Weights of a small segmentation model.
Model: encoder arch vit, encoder activation gelu, encoder patch size [8, 8], decoder activation silu.
Training: soap at rate 0.002, held-out accuracy 76%.
Data: trained on Sentinel-2 satellite tiles (TerraMesh), 72500 training examples, 27.0 epochs.
Rows from block 5 of the encoder, named by matrix and row number. Rows with one number belong to one attention dimension. Each number is 500 + 40 x the weight over its row's rms, rounded and kept within 0 to 999. All counts start at 0. Numbers have three digits each. After the name is the row's rms in percent of the matrix's.
# q: attention query (encoder.blocks.5.attn.q.weight, 384x384), inputs 320-383
# k: attention key (encoder.blocks.5.attn.k.weight, 384x384), inputs 320-383
q.12 087:508524543515432546509456568466466500503516485439536535481471577479542481516533570457553498401466508521499554584495531435478482497550491572504448461603491595493424571485511545502485475499494463
k.12 087:559516466550427510513488482440562468570549461522465513552487464464509537508512489471551526468418575465485534496544494503512485526412502530531443435525515489482504445482479566549591451436431428
q.13 112:530514467414527485499493504397510476471514546453494456521519480524571488559512532490486529504482545505536439455579574445546473476587576430502444549512464518485508458506503429482547496530495515
k.13 106:550538473487466508449517473508506492440466524395571515395499538516516514502471421550498495498483547602501507520420475514592503488519476531506496570479533532459546495530458537505471456460557510
q.14 098:472434547507529439572460421552549478595478420468503445456502511516466529481485477503544437456515504484502518445507485505451434540506530487472509526508553419534524462414475491510474525489473511
k.14 093:509467537541481514484518492440469499501494460438479444492521490577495522520476519504545454498517401462506495493510496469470525444552548484484447503481495497452499507478467477579502522504499519
q.15 105:508472491490488550514475561492530535510481432496463496527489406462547428440453546528477445463506475509517460479523549465557429486540602500506554450503517482499517511498520520500502509495410540
k.15 098:452500501522515481455524513489501537490538407546496470422514498612506478452518519521512542511426493485507492506511594484442545397463559481508516506476558542495523534502565533479389526473478448
q.16 095:491501501475530550462465490482412509438521540489463521491495494450464456583431560498471517482528485467504561517512513555443495462501478514476519472465491450520407538512488474541575507468494485
k.16 093:477520504464497487546497529591469512467569491515570483461469522487509492549401533512538490501457496536503562583487466443502585592413447544442544489526563497522525552482522461491492508526534476
q.17 096:495406527569476524515524476486569521520522467526510565543527524501495514475477538409562517508556508524453514497472498462546515489544488473477437454463497487540452494363517469496500455495541524
k.17 102:493512427502561481527546507511513508477537471506523530550482508508516542443459483536503486534509551540539453539522473506534468492512512454556513474516480574498490458470552542483546544538480468
q.18 097:479499534438453545477556508515490573474491475540446385512520501497528430455555551415484470502582451463514552521466551549463491449516530439558499441472504469468478538476507515496468578516540523
k.18 103:461504559446585398562433538484440454443548514534504495504512448461500461511581539517487489515528431479473509483504493510462472462461535539485503492524522445501489460496489504454532519461468538
q.19 100:438487485538486508492518501507481591479552473499469522506496513453489531441521499536539477492450484501479409500472486538452523552516438459504533481508501489556481447487495554481506512536528450
k.19 103:480466566479478495471466485497400503557454510493521489539531519475400503497516527474435591564587502535481523451504514523434503577508456434511545500564458499507505501554530523629456480444522517
q.20 108:474468512430560487571462421589499500537480526584524479509551560574477510518512543449468485573522444411516547514478447513536506475482426453512441466475541537541611399439480487500481536387455475
k.20 104:468472455535558473496468557520502438487497492519497438520462457502523548511485486543530533529517500521542519482583525532478481486543532501533442479500480556528537534467513464532469509481448604
q.21 102:499660504517520489493518554530488528473465497489529533568518503536455570445441473496516490488523416556462450432499559506476483548572574518487475519537466573494463548509465539464481530485532417
k.21 100:485544449506487530554551458558525466474543476489508503488539466409511567561493493563482484474479489396470484456488480513520465519559482512570463480474509474515526484543464498483518498506524488
q.22 108:486473517555528515531437468468533463494491480402512417489485583444441539445559487481495477424522488475508544478496484497525433488481527533514477489434499452503445517457480498464514492543572505
k.22 108:511554522542577422528491442511490460561449517549476604473488462449451394490533532540521469520527513484545443494486558494472517517464451544471518452504491564527497506492498468451541533506555540
q.23 101:488400499500529542491529580470523564460514541467484551480488556465573490520473514482509543483513459487474513481478500471581386559485557413491474484516451448510541577457492544503497500444495561
k.23 098:497489492534487561430450506532501432522559586548490536467514460571501460522462480464468472484470419535561533481539529471488539546503529454505485524582462496471532507501572568472512506495518512
q.24 092:497520491474552553507519465595553567478495479469540575452517513476504485481479458417430532404527438478514483486468549412540465511502519456485411473462517460468471500522541496500509499458498457
k.24 093:596520473526446451516532462539491490569475484495527446518460491469541493593500539549490486496520510497481435547490513508550490495554512514504481443556458497545474525555520454481464439486482522
q.25 097:478572473530474516511423443561477387494539564452497542469519533504532544523516529436463515546565517517526431487495541453463544480500473517502481422514515520539468497425540451522599495508516443
k.25 103:521478519478478461464496494504535550509436536531556523436494492468542503496492617422501460530476561502504586468450520486506494522479492486524505472487490484464548522507494514593551525457596425
q.26 108:458479501501480472481512553461493531439418549469496556577536490434451495502521495413441562452475457492528530402595506538445500578481506542476514482559534550535550468554512453551467543451429486
k.26 100:489526530530441470497509532523556472477451488491524515498494467496459554550487524460463545523505483438441534485412497436428495522521448562476453488526519452494505588505559522561469487501540501
q.27 093:529478482446503537485573609478437525524505547445444558500476461529478539583515435415468525504545530454478472502474563471533466422503590424511481536492499525460486531512535457532557486523484458
k.27 096:529489527505464519529619476461543497499502554510494478572495539466484448554531480502513525562495507527555452573513501525532542490557527536479488555502473470463514507486572532496531472525513522
q.28 102:470531548486525502510501573504442484532504533560479515459502511531486585459585504453447441516566503495498534522532459503430525484490532507445476537467471481467487572490491511455531499519446507
k.28 104:481572576483500430512562576474501476452533481576510447453549527413451511535469537512528559513539505478497550534491467437450486403530477530492519448489493472563449530512471484476464534476481476
q.29 103:471549538547476527559399524429508485459473527506523497536518488466520542454530489488478443494489474448531474536441444483576450541523530508488494485488510481493542475512530478480491485455481517
k.29 106:494562450477539525471459502514524510499481530568509425453492470470472475405502437524481539485447552481519452491551468523459501514494545473529500569583484424411459487481509526538436481485563480
q.30 099:517514486480511485545475507500510461546557531435477533421452447467508499566533538535475513559489522498450419437488450524500490578444544523505544516525497507469466517510476545506479414507450496
k.30 093:536419534491497563444383542529498488533520504612429513539573480484516474457470484508530518527466443472490470488499450550514586476520576467456498518503505530535495477457540553468612518584519496
q.31 093:493477520539435515564552519544514548560477542495483477543506559544477530471512519499430536528461480434505452488556506462479510523507583484570498422398546479500455450500516458416534486491484510
k.31 092:475494517539574487541508560532504527454542511534493514460484445403497524491425529420593560532481497502398449535517467516472451514480489457537490594530478551524513553498490435563492532501529493
q.32 104:550441483454467626530463520436445525509483522456527471552484493494495556545439465450508551499491526503544533528459530542521426461452538557476529474547467457443528594520503476479538495495511466
k.32 109:506530431523517508539460526415504462529516542543485540495481473554485497447435479482486501514421527450545525529525536456512548546449510468462390505419477475479486454426565567523505536538536477
q.33 093:470435402507536508527522413600504471509482495485560501589428545520550449512514454526491483560481511501500422469529551483559508558507478530531449521516491472479500450514537538513461513512468418
k.33 094:477569535526488530488598490562523476425438541488547547527521540528518523482505534472497453491521454540472509462491426505501484572530480482438539483485471509461493499482446530508526521527487492
q.34 096:560567517518536450469484514453471560548441446525483527553480528515512558576514466468481513513553517446578480455536470464437526469538479509495503497461481436496525540534555541494523504494525479
k.34 097:493526457540509517533458484512511486520496462500481517478595458475483501498529455472502484452450462450494483524467519491511544464551479539571488441462528510471464484509503510441462472560488501
q.35 104:476469545459461465527447564489396525530492517543510528491435592429578506541519469465558571503506613472476472505526487476510492454503448482568511544509534468572464503490454484485497517507485527
k.35 105:510486538599513484443511462493469479565505471519444580454560508477485486523598511560505495533464555547505470464501494507463478447511462572480546424438475516501521493486484502559513446477525499
q.36 104:525489451555469557489541462500492495444588528456469450523497507518436502535443513499450461520484480436467465463485505454502483434511531569546536489491532430540442420452477566463513513493538511
k.36 103:495518528526532475544473450473523524433533589494459519576513500538481544509419419537509555481531523514457555532484557535526555554492521575511499527440524509551508504470541512483519584511535483
q.37 096:477428490485524506514553432554481481530432449486470491521459533486536430552454491437510467459430492498497482443520527416526461479520508507536532484461532451541479462510536496615497517503477497
k.37 096:527514496527493525487519474484479522529480504435483477525535552504525514467500492494518528593518465486475485398516548501506518472628493557448439466527488479475407517484444491548553431498516627
q.38 106:501553505536451521492406506494497513522533472507507471478464519533525467413432473535503528602525499515542516509543441463471453517559420536479527507514495483508500503503475458532613553465482482
k.38 100:475538512457479434514487488468537478563510520559422478527496464539513520437469507526439534474467498499471528513459553495477488460458539447562552533533539534497488520469496501514546470514468439
q.39 097:417557533526520599493537502474476453538477466477510493509505500449494454462452435434450546550476561527486433455491512527554493454501488507460529472478532555510453498510499485553511540594520498
k.39 093:473454518538450516534458482453453510494437518431531544522542459478532507491570569518511410591489461523537529535474495435489437461502480500440543480478510441510482487462410532496557588544548443
q.40 092:517551515531483452504574497474506527564476469532544451565455489436524491486447504480517452505526510583457539523456481467527518488505484477478483464540544605545469448507498487461463495454510482
k.40 091:538505502469501468440482395436516454532497484450519456499402541550464535553563492528483505547550527579515487471517526505508422429518547533496503492486540482540564554553642558489526569467585495
q.41 104:536463543449549448498431501483447511453482546448514556445536451547506517514560503432508473474537448537445527512519486465510474481451571512501484593561561491467569542503525512502513504566471486
k.41 098:501511469498498448559486506431484540515473528434523434484499508418571495530492468522468536490470431528486525460475451501518579411516548477539449492401552470553495504562499482546464428571499501
q.42 099:580570549518398569456461516488451510526592558495398520491496546639506472501567572467470468481515466443483568497536477475526562536513451516483461494506550470551535503561481439512539501502496519
k.42 101:493450497517568492496441512457563452418517482511533510620511461482479444552488502470484541462530501486507492512513438475531458548467534514576468472522524505475476514478476478481492498478473455
q.43 109:509469478503420523500492470533471456496487531434500498462457541576532466529459443581493469536539424539502406507556524457478549476513492447491493527524496517421477497480522486508454510567453536
k.43 104:581558554519556484512557496491472516486453536481494435484524517507591458524542432494499463447492460522493553511493522500520533507521460499478536417477517443496505512555498523541474449495559474
q.44 112:609562502451411513544493489505477514448507548442542423439521463548536470531511542455505496513482529461496583514464467533436514469504536488533501541496537464524526497502479486545530467472577469
k.44 108:504511557542453528507533490429454427503511546518472486462468553500496483508544521537500489519477462507561508550489498508471509439421461521523501542430473461541540598535531504512513463536537506
q.45 102:520490439516525519490446452506512472501497462512529502474525506524539490493488496535446443513532477511445487532523482564446472507505574544557508519536487464452515464441467472510520518503462568
k.45 099:509453566507503509482542419477448532450518483565478433460455537478479543519481541523525433522498452554493498504475484517452506550456495438484535514541466540495580526545464523539560514443546473
q.46 096:507511515491455472489552506506463439527519506494514458531473538501542517561484456555530437473484555523473465468503534488506446485574492545520485486527484476546526497490600594490488530461439552
k.46 096:580486552499530505477451402504485532509463511393513518579567535474516536454533467460498566491553563467493582471518471464529522501509476533521503475504551498460528455532480484501512467398516486
q.47 098:433486512506490531515512539423542453558462490506557604508561491485477428494474552512396528571489464474559476554472526503559502451535513388529513490521428537482506468484536455482489529513434465
k.47 098:550450495554496467507558475499540459557480490511488461515551528534501435471503448449476511504421527560552499511521545469483533483503502499421449495489497495478444501511510556443517491518506499
q.48 108:502499448486497481439511484545514459598523497494514524499517484556463469507472421542438499563520559468528469549547456480483599580444455510497522493415425518483521507521493513456479562413522489
k.48 106:504467541589488518465530519439558544508517421525554543479510539525517527599540447497538523507520530537487518503481438455478507529565460499491505496500479574397456534501512542533529521518485477
q.49 102:464463482500493521488506447537465502509487463541553443469497537510468539452496585457524518475478486449471487569449452488473526465472493531492518470594548499547535466567408527476540489495546474
k.49 106:563559526532510466497447400503475504537492456449569503483466529527455430467512496507461528491496508529450496503527458457472455554508479508467566476516610505517481499516574542532514487511463460
q.50 093:461536520483469494486556515466519411591478521546497503590511521505509461461424451549499478560482500462508572456561474437520489556462507458469451500492497491488532572519552545515489531438516561
k.50 097:484448462476505505537472504532537483430462563561503467542442469448497516558504532461494558480487508465533500501530465502495461464502530416499426512461506506453505471542474550466513524532507536
q.51 099:496484506487481485478532484409476481553444503519477483523499461537498489505495499477481454511465526522473495488448495547408526548467566535501563451519494507520559475495547527479504490514497460
k.51 102:525565498541456511489485546463597508451510466406506455589476533440526528498518447447534528467524477474523528488523434553482524491467525506514483492399481489551558494426466509528511467498490518
q.52 101:513462456442537460477460522476535558468529440440507541479503468481556442511521517513545459506454576516523498463479489579496447514507522443476510550501522493479426513449531526558529479549517552
k.52 105:469458512478505580489494503539536546483476489448545537513517463561512505457496478524566484476527512559488465511488549550519591454570503485526483473510532546458495526582518466441439454537435509
q.53 107:537432465495523491516451527573493470550479427543488541478483484598545536507464519490507473501569428600496471584468562505583504448526474485465520565565532555472472520462518519456550525476478591
k.53 104:449559474512513495511535519520499545510483506505546493533566469463549497523489427460444400588512523581463472497499555463555518558478522495509550515519522570456549435426508490519545559489505481
q.54 105:465474523502520479513507478554537481530556471483617545456555503507524502499502511475451462508581521457492461432489422501515474531534480488480476525517475479492398561416460467575521449552492492
k.54 102:473521493506486389517548518505550545528539500492520461461490543402558502490493510478537498529484483487502534451520421446479495433498447472473485500478473527540421476498422486489501492527543503
q.55 097:506431488543457457474494485552540497478474532516507606506572491538465503539536428514464497516533562508532358522482484485516523481453488488428447438503540493441522458486504478489533471516459465
k.55 097:468501488534540552505515504503530516570520517426506581506486481459558421486558541476525473521447517559497498441437532492529532473493579394539572478492486495439456543460519557567470531517574499
q.56 111:506530419478471512513478508498433494480558544536435499478560494473478555511493501493447586545531473445431410516509445538465480590429414483525501554468502465489524535507492447501520522490543432
k.56 113:535450501531534480538458438455555518519535519533495528491477524482495517580518565441492461471484577579535582545491441458511442569496432477504526421497553542468539543558530555431525512520553467
q.57 098:449529505483482499514483428498512482505452509579522501525488506526551528501460486434519531551497471484542473506464536501530527451483493451547504423486482497445541472518490520505550444543537542
k.57 103:510510438441514571481467468493463475572456525484588514525476546459472578450506532436466549561481510510487484500529451437449556517499544467446481516495482465469483503523527550587523470471540529
q.58 097:480556466520455497501461531505486494530543425387497538495519510494447567449494471488504448482496454462509467501522558460542471540495432495550480454395475386463498434563546491463506520483500433
k.58 101:443465472443548527596577484382517484505426526490484533506511493487541513505445479569429438543451505467467428520485554507518426486527467486529432486552549553474498489534571490410479484508532543
q.59 114:518506454506484435519504430548505449495576456511536440501456440468518492538546500533555522570478502499509472517487488535532496601523463481515501522524443479516529526431539452487412527477444546
k.59 107:495529543554521477480398530561477473438520462517527451468480482526516449486517471483509423463492467532501437487544492549560490562521497518472595485529528527472465533518511485488499520465509521
q.60 106:524452443498490548479485536485491575461569507522451505510522459481468454544471545400458555498456483511510528502513464475423468518481586463564502529568411472484545542400522549539553510459475455
k.60 103:499485507507505439469519433449506506411502555439452431516510479466494525539437420507507517512497482508485516496467564490509538492568468504429461499474506434522610474561579572545492448523523523
q.61 093:473520456504492427465502451486579526442444503544379515484438517484444495528502503525505541592473512424537530446529502494443470499402507500493537502479473511492510496460500449502582548522548560
k.61 099:513523512478493560526510525414501480464587542508574503499466523442506520506499451459430486440523533494556462370518530546458533491492489473510477530489546522435549517532491520501540541535549537
q.62 110:544549466579565464455530550431525512514479499460467485466447502467433524530532495499490516492467478519440482505507448551450470441526581596470507518582532589518556510563502537493480478456438479
k.62 107:424530453444439539508534436470511466497460492408478486576516562492473499485509468451491540506481510435472481508449482437539558511464483544506539485456510436467517466481525517534474495532524461
q.63 108:485523483469487522489549484458440502515528530493443554494509471539416489502479538513548510444487475489461537518551487441451504501503501548441491488497504509534510476573467493530492495532454466
k.63 102:544399545531532451500497473435481472499448444440460542481513540539542560446490512493509547476518515363544450481494505447577486531464437470553497574511460530495488527567504510542521429496507521
q.64 091:461468463466451465512546491495484471497500463436498411554501531389508497523516458501543510562475514534497533473456492473524518486490467514529446460464496437560496529554473507543495488470488514
k.64 093:543557481510505482547530563554507538506483543515488502491568506462547486441517416536493458509531488464473538468591443537481496491515471515553483514514458518556501545453512494553487513487480560
q.65 099:454501494532501528500475474487469444478532507495516564554515472500436527515506484468519464551465478480520551505490483462415571500537571462518518504488486441451496542497446513487517522519471398
k.65 102:460473551485508414536479455542439454520470443469470487442538538509527556472466444480417518495461482416520490474521524552505495445522523486502479481586554524479525453443495531456429552564451559
q.66 100:490469543509470410535579503500537490480547473528437470491504468526466506419558501513495463560534536496459526474460535383439454523477500455436617592502480513538485515537472523453531510466492487
k.66 099:506559489493471486544559456557609571553483567518462524552468543553524480511505488533484554543436484491487505466466427501471510542553508486369402479558581528515529499485518557466515504483519561
q.67 093:451582523494459507492468498463445475549494436444503528474490502508428555460532553586505559532480536488533529473522535514496423512584568493517502479530487516436509481551492538450485452521433495
k.67 093:464441529509448461520511514549465465429464511538517415513525496485516583449442485582514511477510452477485555496505472492465571524524568547494501512560486516567560487491526429493411533501507542
q.68 103:514456481534478545486484516503506488451582487550461471480548535489511492434593452529490432419433561427508503495443458442475452562520483450510461474509507464590512518430443525552541461441520538
k.68 102:467554563498489544470507506512534453406495516532471435532469518500420452486480523451517489499586491509432539493550507531473563486480557560486484472544565450536507447468579556538517511462453512
q.69 093:513508500521527461440509517554525535546511479467490537510585442512488472524479457553476444555528532447489506567448525533441491489535473530530530599474514507527518593473530529525440537507467488
k.69 093:538525506512439537526486426465459511504434472502489518471450467502495418436560520553504485513522467415473541454464493510477471466526513553454557493491507523522522564513493495504500488518465446
q.70 109:508469466544500419475562510516482520442533540516508526566499560505484521516510500499474472493520489530535531432500464496485515492479418549486528484532466517507571488499442510563540518505563542
k.70 100:438535407562496488570451473487502404529501509433478543427473433496511495518560454475532446461495501512537450479523481487469416498572470525439473511576503521517493561558554449498504477533452534
q.71 093:524465484441482503487519489499488466531470489542455448484449545446532524479464454486575494451509479517543520523510527472493567456514431451511394518588549530503503458495450498503546592501502496
k.71 088:492471604564521478533541532532478441537524537489540529521550489517546546523473529500490515444505623511478597510502403505431443588490511532488489470559454478524450501545486493479513549494454549
q.72 096:488532564551535552521536465556462503440557505490518444573488539486557518503495460494549571558479527466512472486529497488497539503519511487606528467485463535466489522550529499470418514552500486
k.72 093:502463476410541531485506489509467492575438448488558561518475501488500494485463523498454524531557511498473496517566533616471477504518533504511459544536471494495531485537476492498536529470490506
q.73 095:461492523538495516498497464504452519509479501487477500502522447518503486453487490519499543510558458553478480480539530463550563474515520540463466487502494469492454528511557531520519527523532523
k.73 102:572543543545462521447564513454447543507564519468447539462493528508461491506538518579522559441478441521466413554504516491542501491507425566543508506536456488540478527479509557530527453548530526
q.74 090:505507513549471558501475506537542533529544529527515494523531457451515584544537530480447514501509542475466530539479516554466510541484533494487499543505513478508544458483473502523463540485487485
k.74 102:452490517422558549531482473439525483514503531500459499493452481503452493519481506401480450523523550521462539468508508475508530531488519541485509496571507510478549487537470573489513553467453536
q.75 099:512507522457476576508515445476533504507461442432501498486546549482464462555516445535528426549550517471563517436421456616488492462522500537521516484562478527541483539523516567482517518496479511
k.75 103:488425488500543529476517512499409482441446502423456525474487400515483517483497505488500466535496523374476516510443477560497461432517456585562569484438477513490372491484477481494450457478497593
q.76 096:533559470501473466439506509537465432500527466543520499561519483526503553470473481470511412498501542522471527446589526500478463491497453494493504475514449536489492504486502502536556519524506514
k.76 097:469483555477493558500504507479534504541478469450483425473464462512549448459546592502506496413458580465506527494460506502486438525522532550489552485471542484522483515529596489480563453530551464
q.77 099:534504545457474487489507526497468561442433451502515497526537459474545505530491468509454510541533486500522497424495498532446550549554523535506526532536454442562437500521518535501431580490508510
k.77 094:509492514524454473530515473504428469589433473516551473475415480543559510422460516538451440502500526433443514536504492438502518467477445529471509474486407503553512492519468546529508492555472507
q.78 099:458486465518517453479504516546488481546483422490529515491440501515528416425549424525555477543526563418542466504473466450517517482450492443500500476534437502558488520475426480498472450438424476
k.78 088:450526439568535556460465481540529528469513533501436560554499475526494481495476535490518471473478462491552510482462552500504478571516487522532495450526487499494465602484511472483528499472520532
q.79 086:403539501508485481500464470494463456520519498560434525498523483460537505486531523466469555505526553470499592531505447519508550496599541441507502465466486534520454525564483478489505544479381463
k.79 091:537536529488486448532511458577539478566525467485557515547531520569519535478514500512482552429450467475535462491492457479542486512552524507507436480535514483454537434463429448469454442487509513
q.80 106:543433473528527539519511505467460498518523478505480459458463531505529410464565529485536507507510415564475503471473495471456526387462531397418452485512497555519520436517418493576562530579518516
k.80 102:484463554537517531490538501495521414543452528480555548536518473571578493498488438502509436530490564543519503584476496461479554607555491466530490537492541518478510541578538484525574502429468474
q.81 094:566503480464510535500445561550491451420501513481502555490475445533471461521479436463524450526490437541464524554452527450468462564522489537513526510513506477509519495504456503503469585462443451
k.81 092:494479440578549501620464552498526506477532451496438500503516546459487528468494485489459552419460525478467519475468531516474452466523501452472487431474547453502488493489463473483531464460514467
q.82 105:553480494495524544512501494538500504511551469485461410435533452457478457449479497513489462544450539433538445479525538464506469488546533520481546568421505521596460447515450471440477467511543471
k.82 101:462510461487494483490549538475455520513547494509492503528447551527506454484484494498436407531453546466486519558493502438494489497492537501491469514540491462484512460475524473453478491450510515
q.83 104:510545511541520529491512503477559515526456502547495423576475565504443527491461475475531491457522504508492478443529588412535551444451569473400435495471497527530535494488488537488575509389491520
k.83 105:508493546514474519527512548469525420478474497425510477490427496431467465409526466453512543520517443541511514470462453479447535526518514507484472461541520482515527542531564469458550456523520457
q.84 092:536513438453503495531470542464510529484498509576525530534433502529510538460506503447454460451494497544487493499487516591547488473465487519418436457511484522494512454475479380486577526588481583
k.84 102:480482496540528495509495543476526468458503549526500480488557535533499538478522492456546527598510538485484483527491487524493524482507428477535478477504500491410484475485532462484495532480506494
q.85 092:499480487430481479517420566466496528530482507464491513456491468505556500448516469471521517504502502452544469546474453472507519458452536483407449452433475474512526490495468596519492460563524612
k.85 097:556521499540501458450413567476483392466497500521440462496493501525527554465535502412544554586545483567520524477539496563462496414473450507490480444536541528554572484494526429519483485514479450
q.86 096:508576472559604478438557533496470488470451449478570489442501470494516501514542560451507508517465520478407551534515497514452584547531542462482518472526459468480472530479460512494486516484467470
k.86 097:508526538509496494482462479554507433516464503529438478450592513478511498508542470410443526525565526513594473499473504501476455515511490531514467519558496519538542555466474434490547530476465553
q.87 097:471539511504554511456535491478532471524519513515563468533505430530472439488495426532494549510543485467434453480488493535564514519481497470561502466472502479567523467458532442500523540480481557
k.87 099:539487463500489538472505555492484522474537496460537505553427478490463452517563491451461545503504503448528479438501520485411457495483416429433445483579474531625472475542417528489577466472504564
q.88 096:468488505475562536474422464503555496547468469511479554538494508488524478451374528533518532458524449557463536546504594448493503508507485393432416459472526475534490516502523505538490493489471519
k.88 093:560489550489531509504535508497584566471554553587443513452513509477524528520466487479434402558548584547556441431492557396471518504520513460509448544452468506474534493493537509557578467560518492
q.89 097:570468525581491466514526424511483514430494458446488458526432493435506534459547514487505461499540478500513456509482479489447547436478518487488453484531550508482476518489476507576514474467545526
k.89 093:503566523479541455505443482507433479502511462494488497485539560436504518428468479510517551564539492513504485503513525554568500494510462420440558481537486525485495511466483494407461439545474576
q.90 100:524510547470479522467473472569490493517464419502451482521529554541421485416510503571496466472515483564475534429514511579504494488463467593472465484522570516544489526481576481484464523518545494
k.90 098:422553524503538515583554517537472489406529510540515429482442422493459538497476505539538517456503478593498550514399493512466516468561468474515535452544520576557459479560543462515515507507516487
q.91 095:534548571470486562547452535500486516583543504483465587549545498526422481599456521460470498458493452567487492423552490522570460475463471515536605523539504509390475544594516531510518539529521455
k.91 091:432461548472481522564496436487594475567417535425459526438419510539496530532472542508456515488464527465585475508480519436430515524526444523549530542446588468543506454507503482465403506489503474
q.92 100:548412452471436542515451500452541451531437492449515458455438469450471481465513495509516511437534490468485423506453490516595496470484521504468547523529508503474507499508523437465508481561502493
k.92 105:440467569561433471521526521471439470431541577521480473513490599494430553533507481464558487509480576501529507490514463512563555566554488478549502504540511447519519502461466477482452568477469555
q.93 086:515511521482474539517451458530483493451486476517508488551504465553503477618501476528570575418476478535522425511488494486519575539499495542463501466492480564484475496516512501450549486491468544
k.93 096:534525517514422493451508496462471551585523442466457545470464488530438523475464535488490499518524559556545535522483537447524460487504528434486548492478462518456492483527449481575522487463485461
q.94 105:489531475469585534480524482523465503512518504506461526464573510546509513457502521405545536451438451518518410565462488519462516454475483489557467466417489484502505593502502530440499474445460524
k.94 105:560456567527533480451521473464492585523555514368494492505547530375506509438513444502487486525510493468498479531484549487506518477476506511489469499454519447500525524480462511487464482503519489
q.95 098:515475517491511480499540427542505517539477496464520497489533475466440557500547490474498452529499462473486487459469483558426457484489505592474534498461483495575398483519572514479531509532509439
k.95 099:466499498494470527464469578501470519499450497570434466537534484486596539429488402556516487463507462484528423539524517567519444458467419501542437422551471531569494503490492523510488489479614539
q.96 097:478515481528493454503527523509531527497413513512526488527432581472465490488515451549473539505502549536497465550470564533524527524479530512476439544499563443481516490440534503544535488467563553
k.96 095:503548488490460558482493554487462501520478472490481421509473488447544511493473490484435521550490470467475421447518500567477533465374489481503505493522514526465528469538507540521561458502443485
q.97 093:481529467481504528513479455485484482476532560559568417461495449455480574450560449471560464463456496470530539506480483557480429481555523544496517496487531455537506468478450446478510506495510583
k.97 099:562532502506477465521489548511459569530555459532488556555409565455457453476509525496503494521548434526595514539529439535488554517571493479460504487568524478543523516499539520486516543475543537
q.98 100:562541520477476516518475547553475447537525431436430510507529479537578464515516447498463442534544540481543553430434511484520458491475469525542472558506438507553472542527471468479482533478529496
k.98 093:512455448485526515528451472475482465449426471506479478504492522571479439550456480516442439530469547521530466586469537440431499484511541508490498475503465540475443501494540506490525510500537472
q.99 105:524424544411464497455554489530513510476519402501521481519491555415465482532478562549468441502457518502505541448554479492420511552503484491485553559514513440549489475571559546532508455484530491
k.99 107:484495517513518505494500558500441492473491502516475423516492471478507529521534419512500464479486471419512554485488528456499459518545441518509501545474509539558518510507494512495439485466509535
q.100 099:541455446513467510498477531565510474520442435467513504518469556466481520491554483480491539515458506555469542509508513518508545573502510508500411483451441431492445543410556471519427489426476479
k.100 100:531451435487530476508431510504429477528554506566497564484583489499527539516437428462505509489520522450529427589535519524479462473449489440453530515548500572510484477536509494531536524483515478
q.101 105:499493481506510482486494405451583488497404514435452559511552494515456502498507500451550484531554466479469518498536478472526545462513512497355437531475494522478574579518508517474493507492472520
k.101 104:509483578552495533478457525492444473460491499551426501510497414488517444479453567531506531533493474437503499603551461514479525457540508492522463435541489504489490558417515492434503477518446525
q.102 094:508482580546450498489500477421560542550472545478560348491491532496597458599543472555438534511525499514489515468452506486522572479513479512576476471494506512550527450547537452467568564514515490
k.102 099:488472470462482558524557486402521389573431466520548518491446467539486544561487489522560528591524576530515479519499509465497530485512503503558495491517497455526494510528531493508467522515439566
q.103 096:484508522531540571457410550441601508502437478457539511500498518510454419476506505479531473562497536489477453525430536521523566555518522461476552510538538480503437496480514556544432425517438447
k.103 092:458524528495456527529558458399452526507568411460477483448489527461484566464423565525489474528527508456526557455518513455555523534476479501451489487479470531536486513501494518495599476497456558
q.104 107:517466545528488471535506508625555459509554494508462533489530469468442519509570484482531475539548510495528482465518414481542539505562455582516512556513461464489468581533528409472506537499509511
k.104 110:554520433492475459473563494536394460515488378465535505476453522571500458494500494484454515497449496461458477538529503540489459464510532456522504469561590552529459515513491521481500489513493492
q.105 102:483395486494503482533545499473518477478385516515497576451547498486493426550557395565492496613517479554499521500468429462485582512546526495558478504546512533494488480573539419512553501507483448
k.105 104:475564519552499445495484478503521519404555566493467520481537501514533462568555452517534499480527498556467516450502534475467466456532497504449466508552437519503505541441481512538544466540502514
q.106 086:519473429529540534561467550495441511529517497519571586468392465549511480465553549484441460537468464399476420575516519435532472519491468515542528482502438492528531538493437514517468554519541513
k.106 089:421550490496566509522423464561512470495511489458473498555476492521528427448533592485485498463507505493562529490538518558436497503484431478508499514504504461525542500590492459440476475470505536
q.107 104:461589531511441513521471517495450423514442516443491538491499510466452570505482478462547492602519502499444496460431505529500493560558485482498555514471465546473473526510487518402509507472468503
k.107 101:519553541466429465489526575501518495503529436570456501512512512522453486499480488558525497429468502513546513529516502549473565454558584445451415502573451570501506503440476480496503543510505575
q.108 092:529485514457547502506483479455503488472551473520460578471578498520542502412583481523504496530416532514552478448500468492501464479536496463504576565453506543496439523551465561467524545539450495
k.108 097:467524491500478480449473472518493545560441437467504489534455462486518539587447515523489528494474465442497484492526505491496572492510542551480462544580529525480483500540504439395487479512505458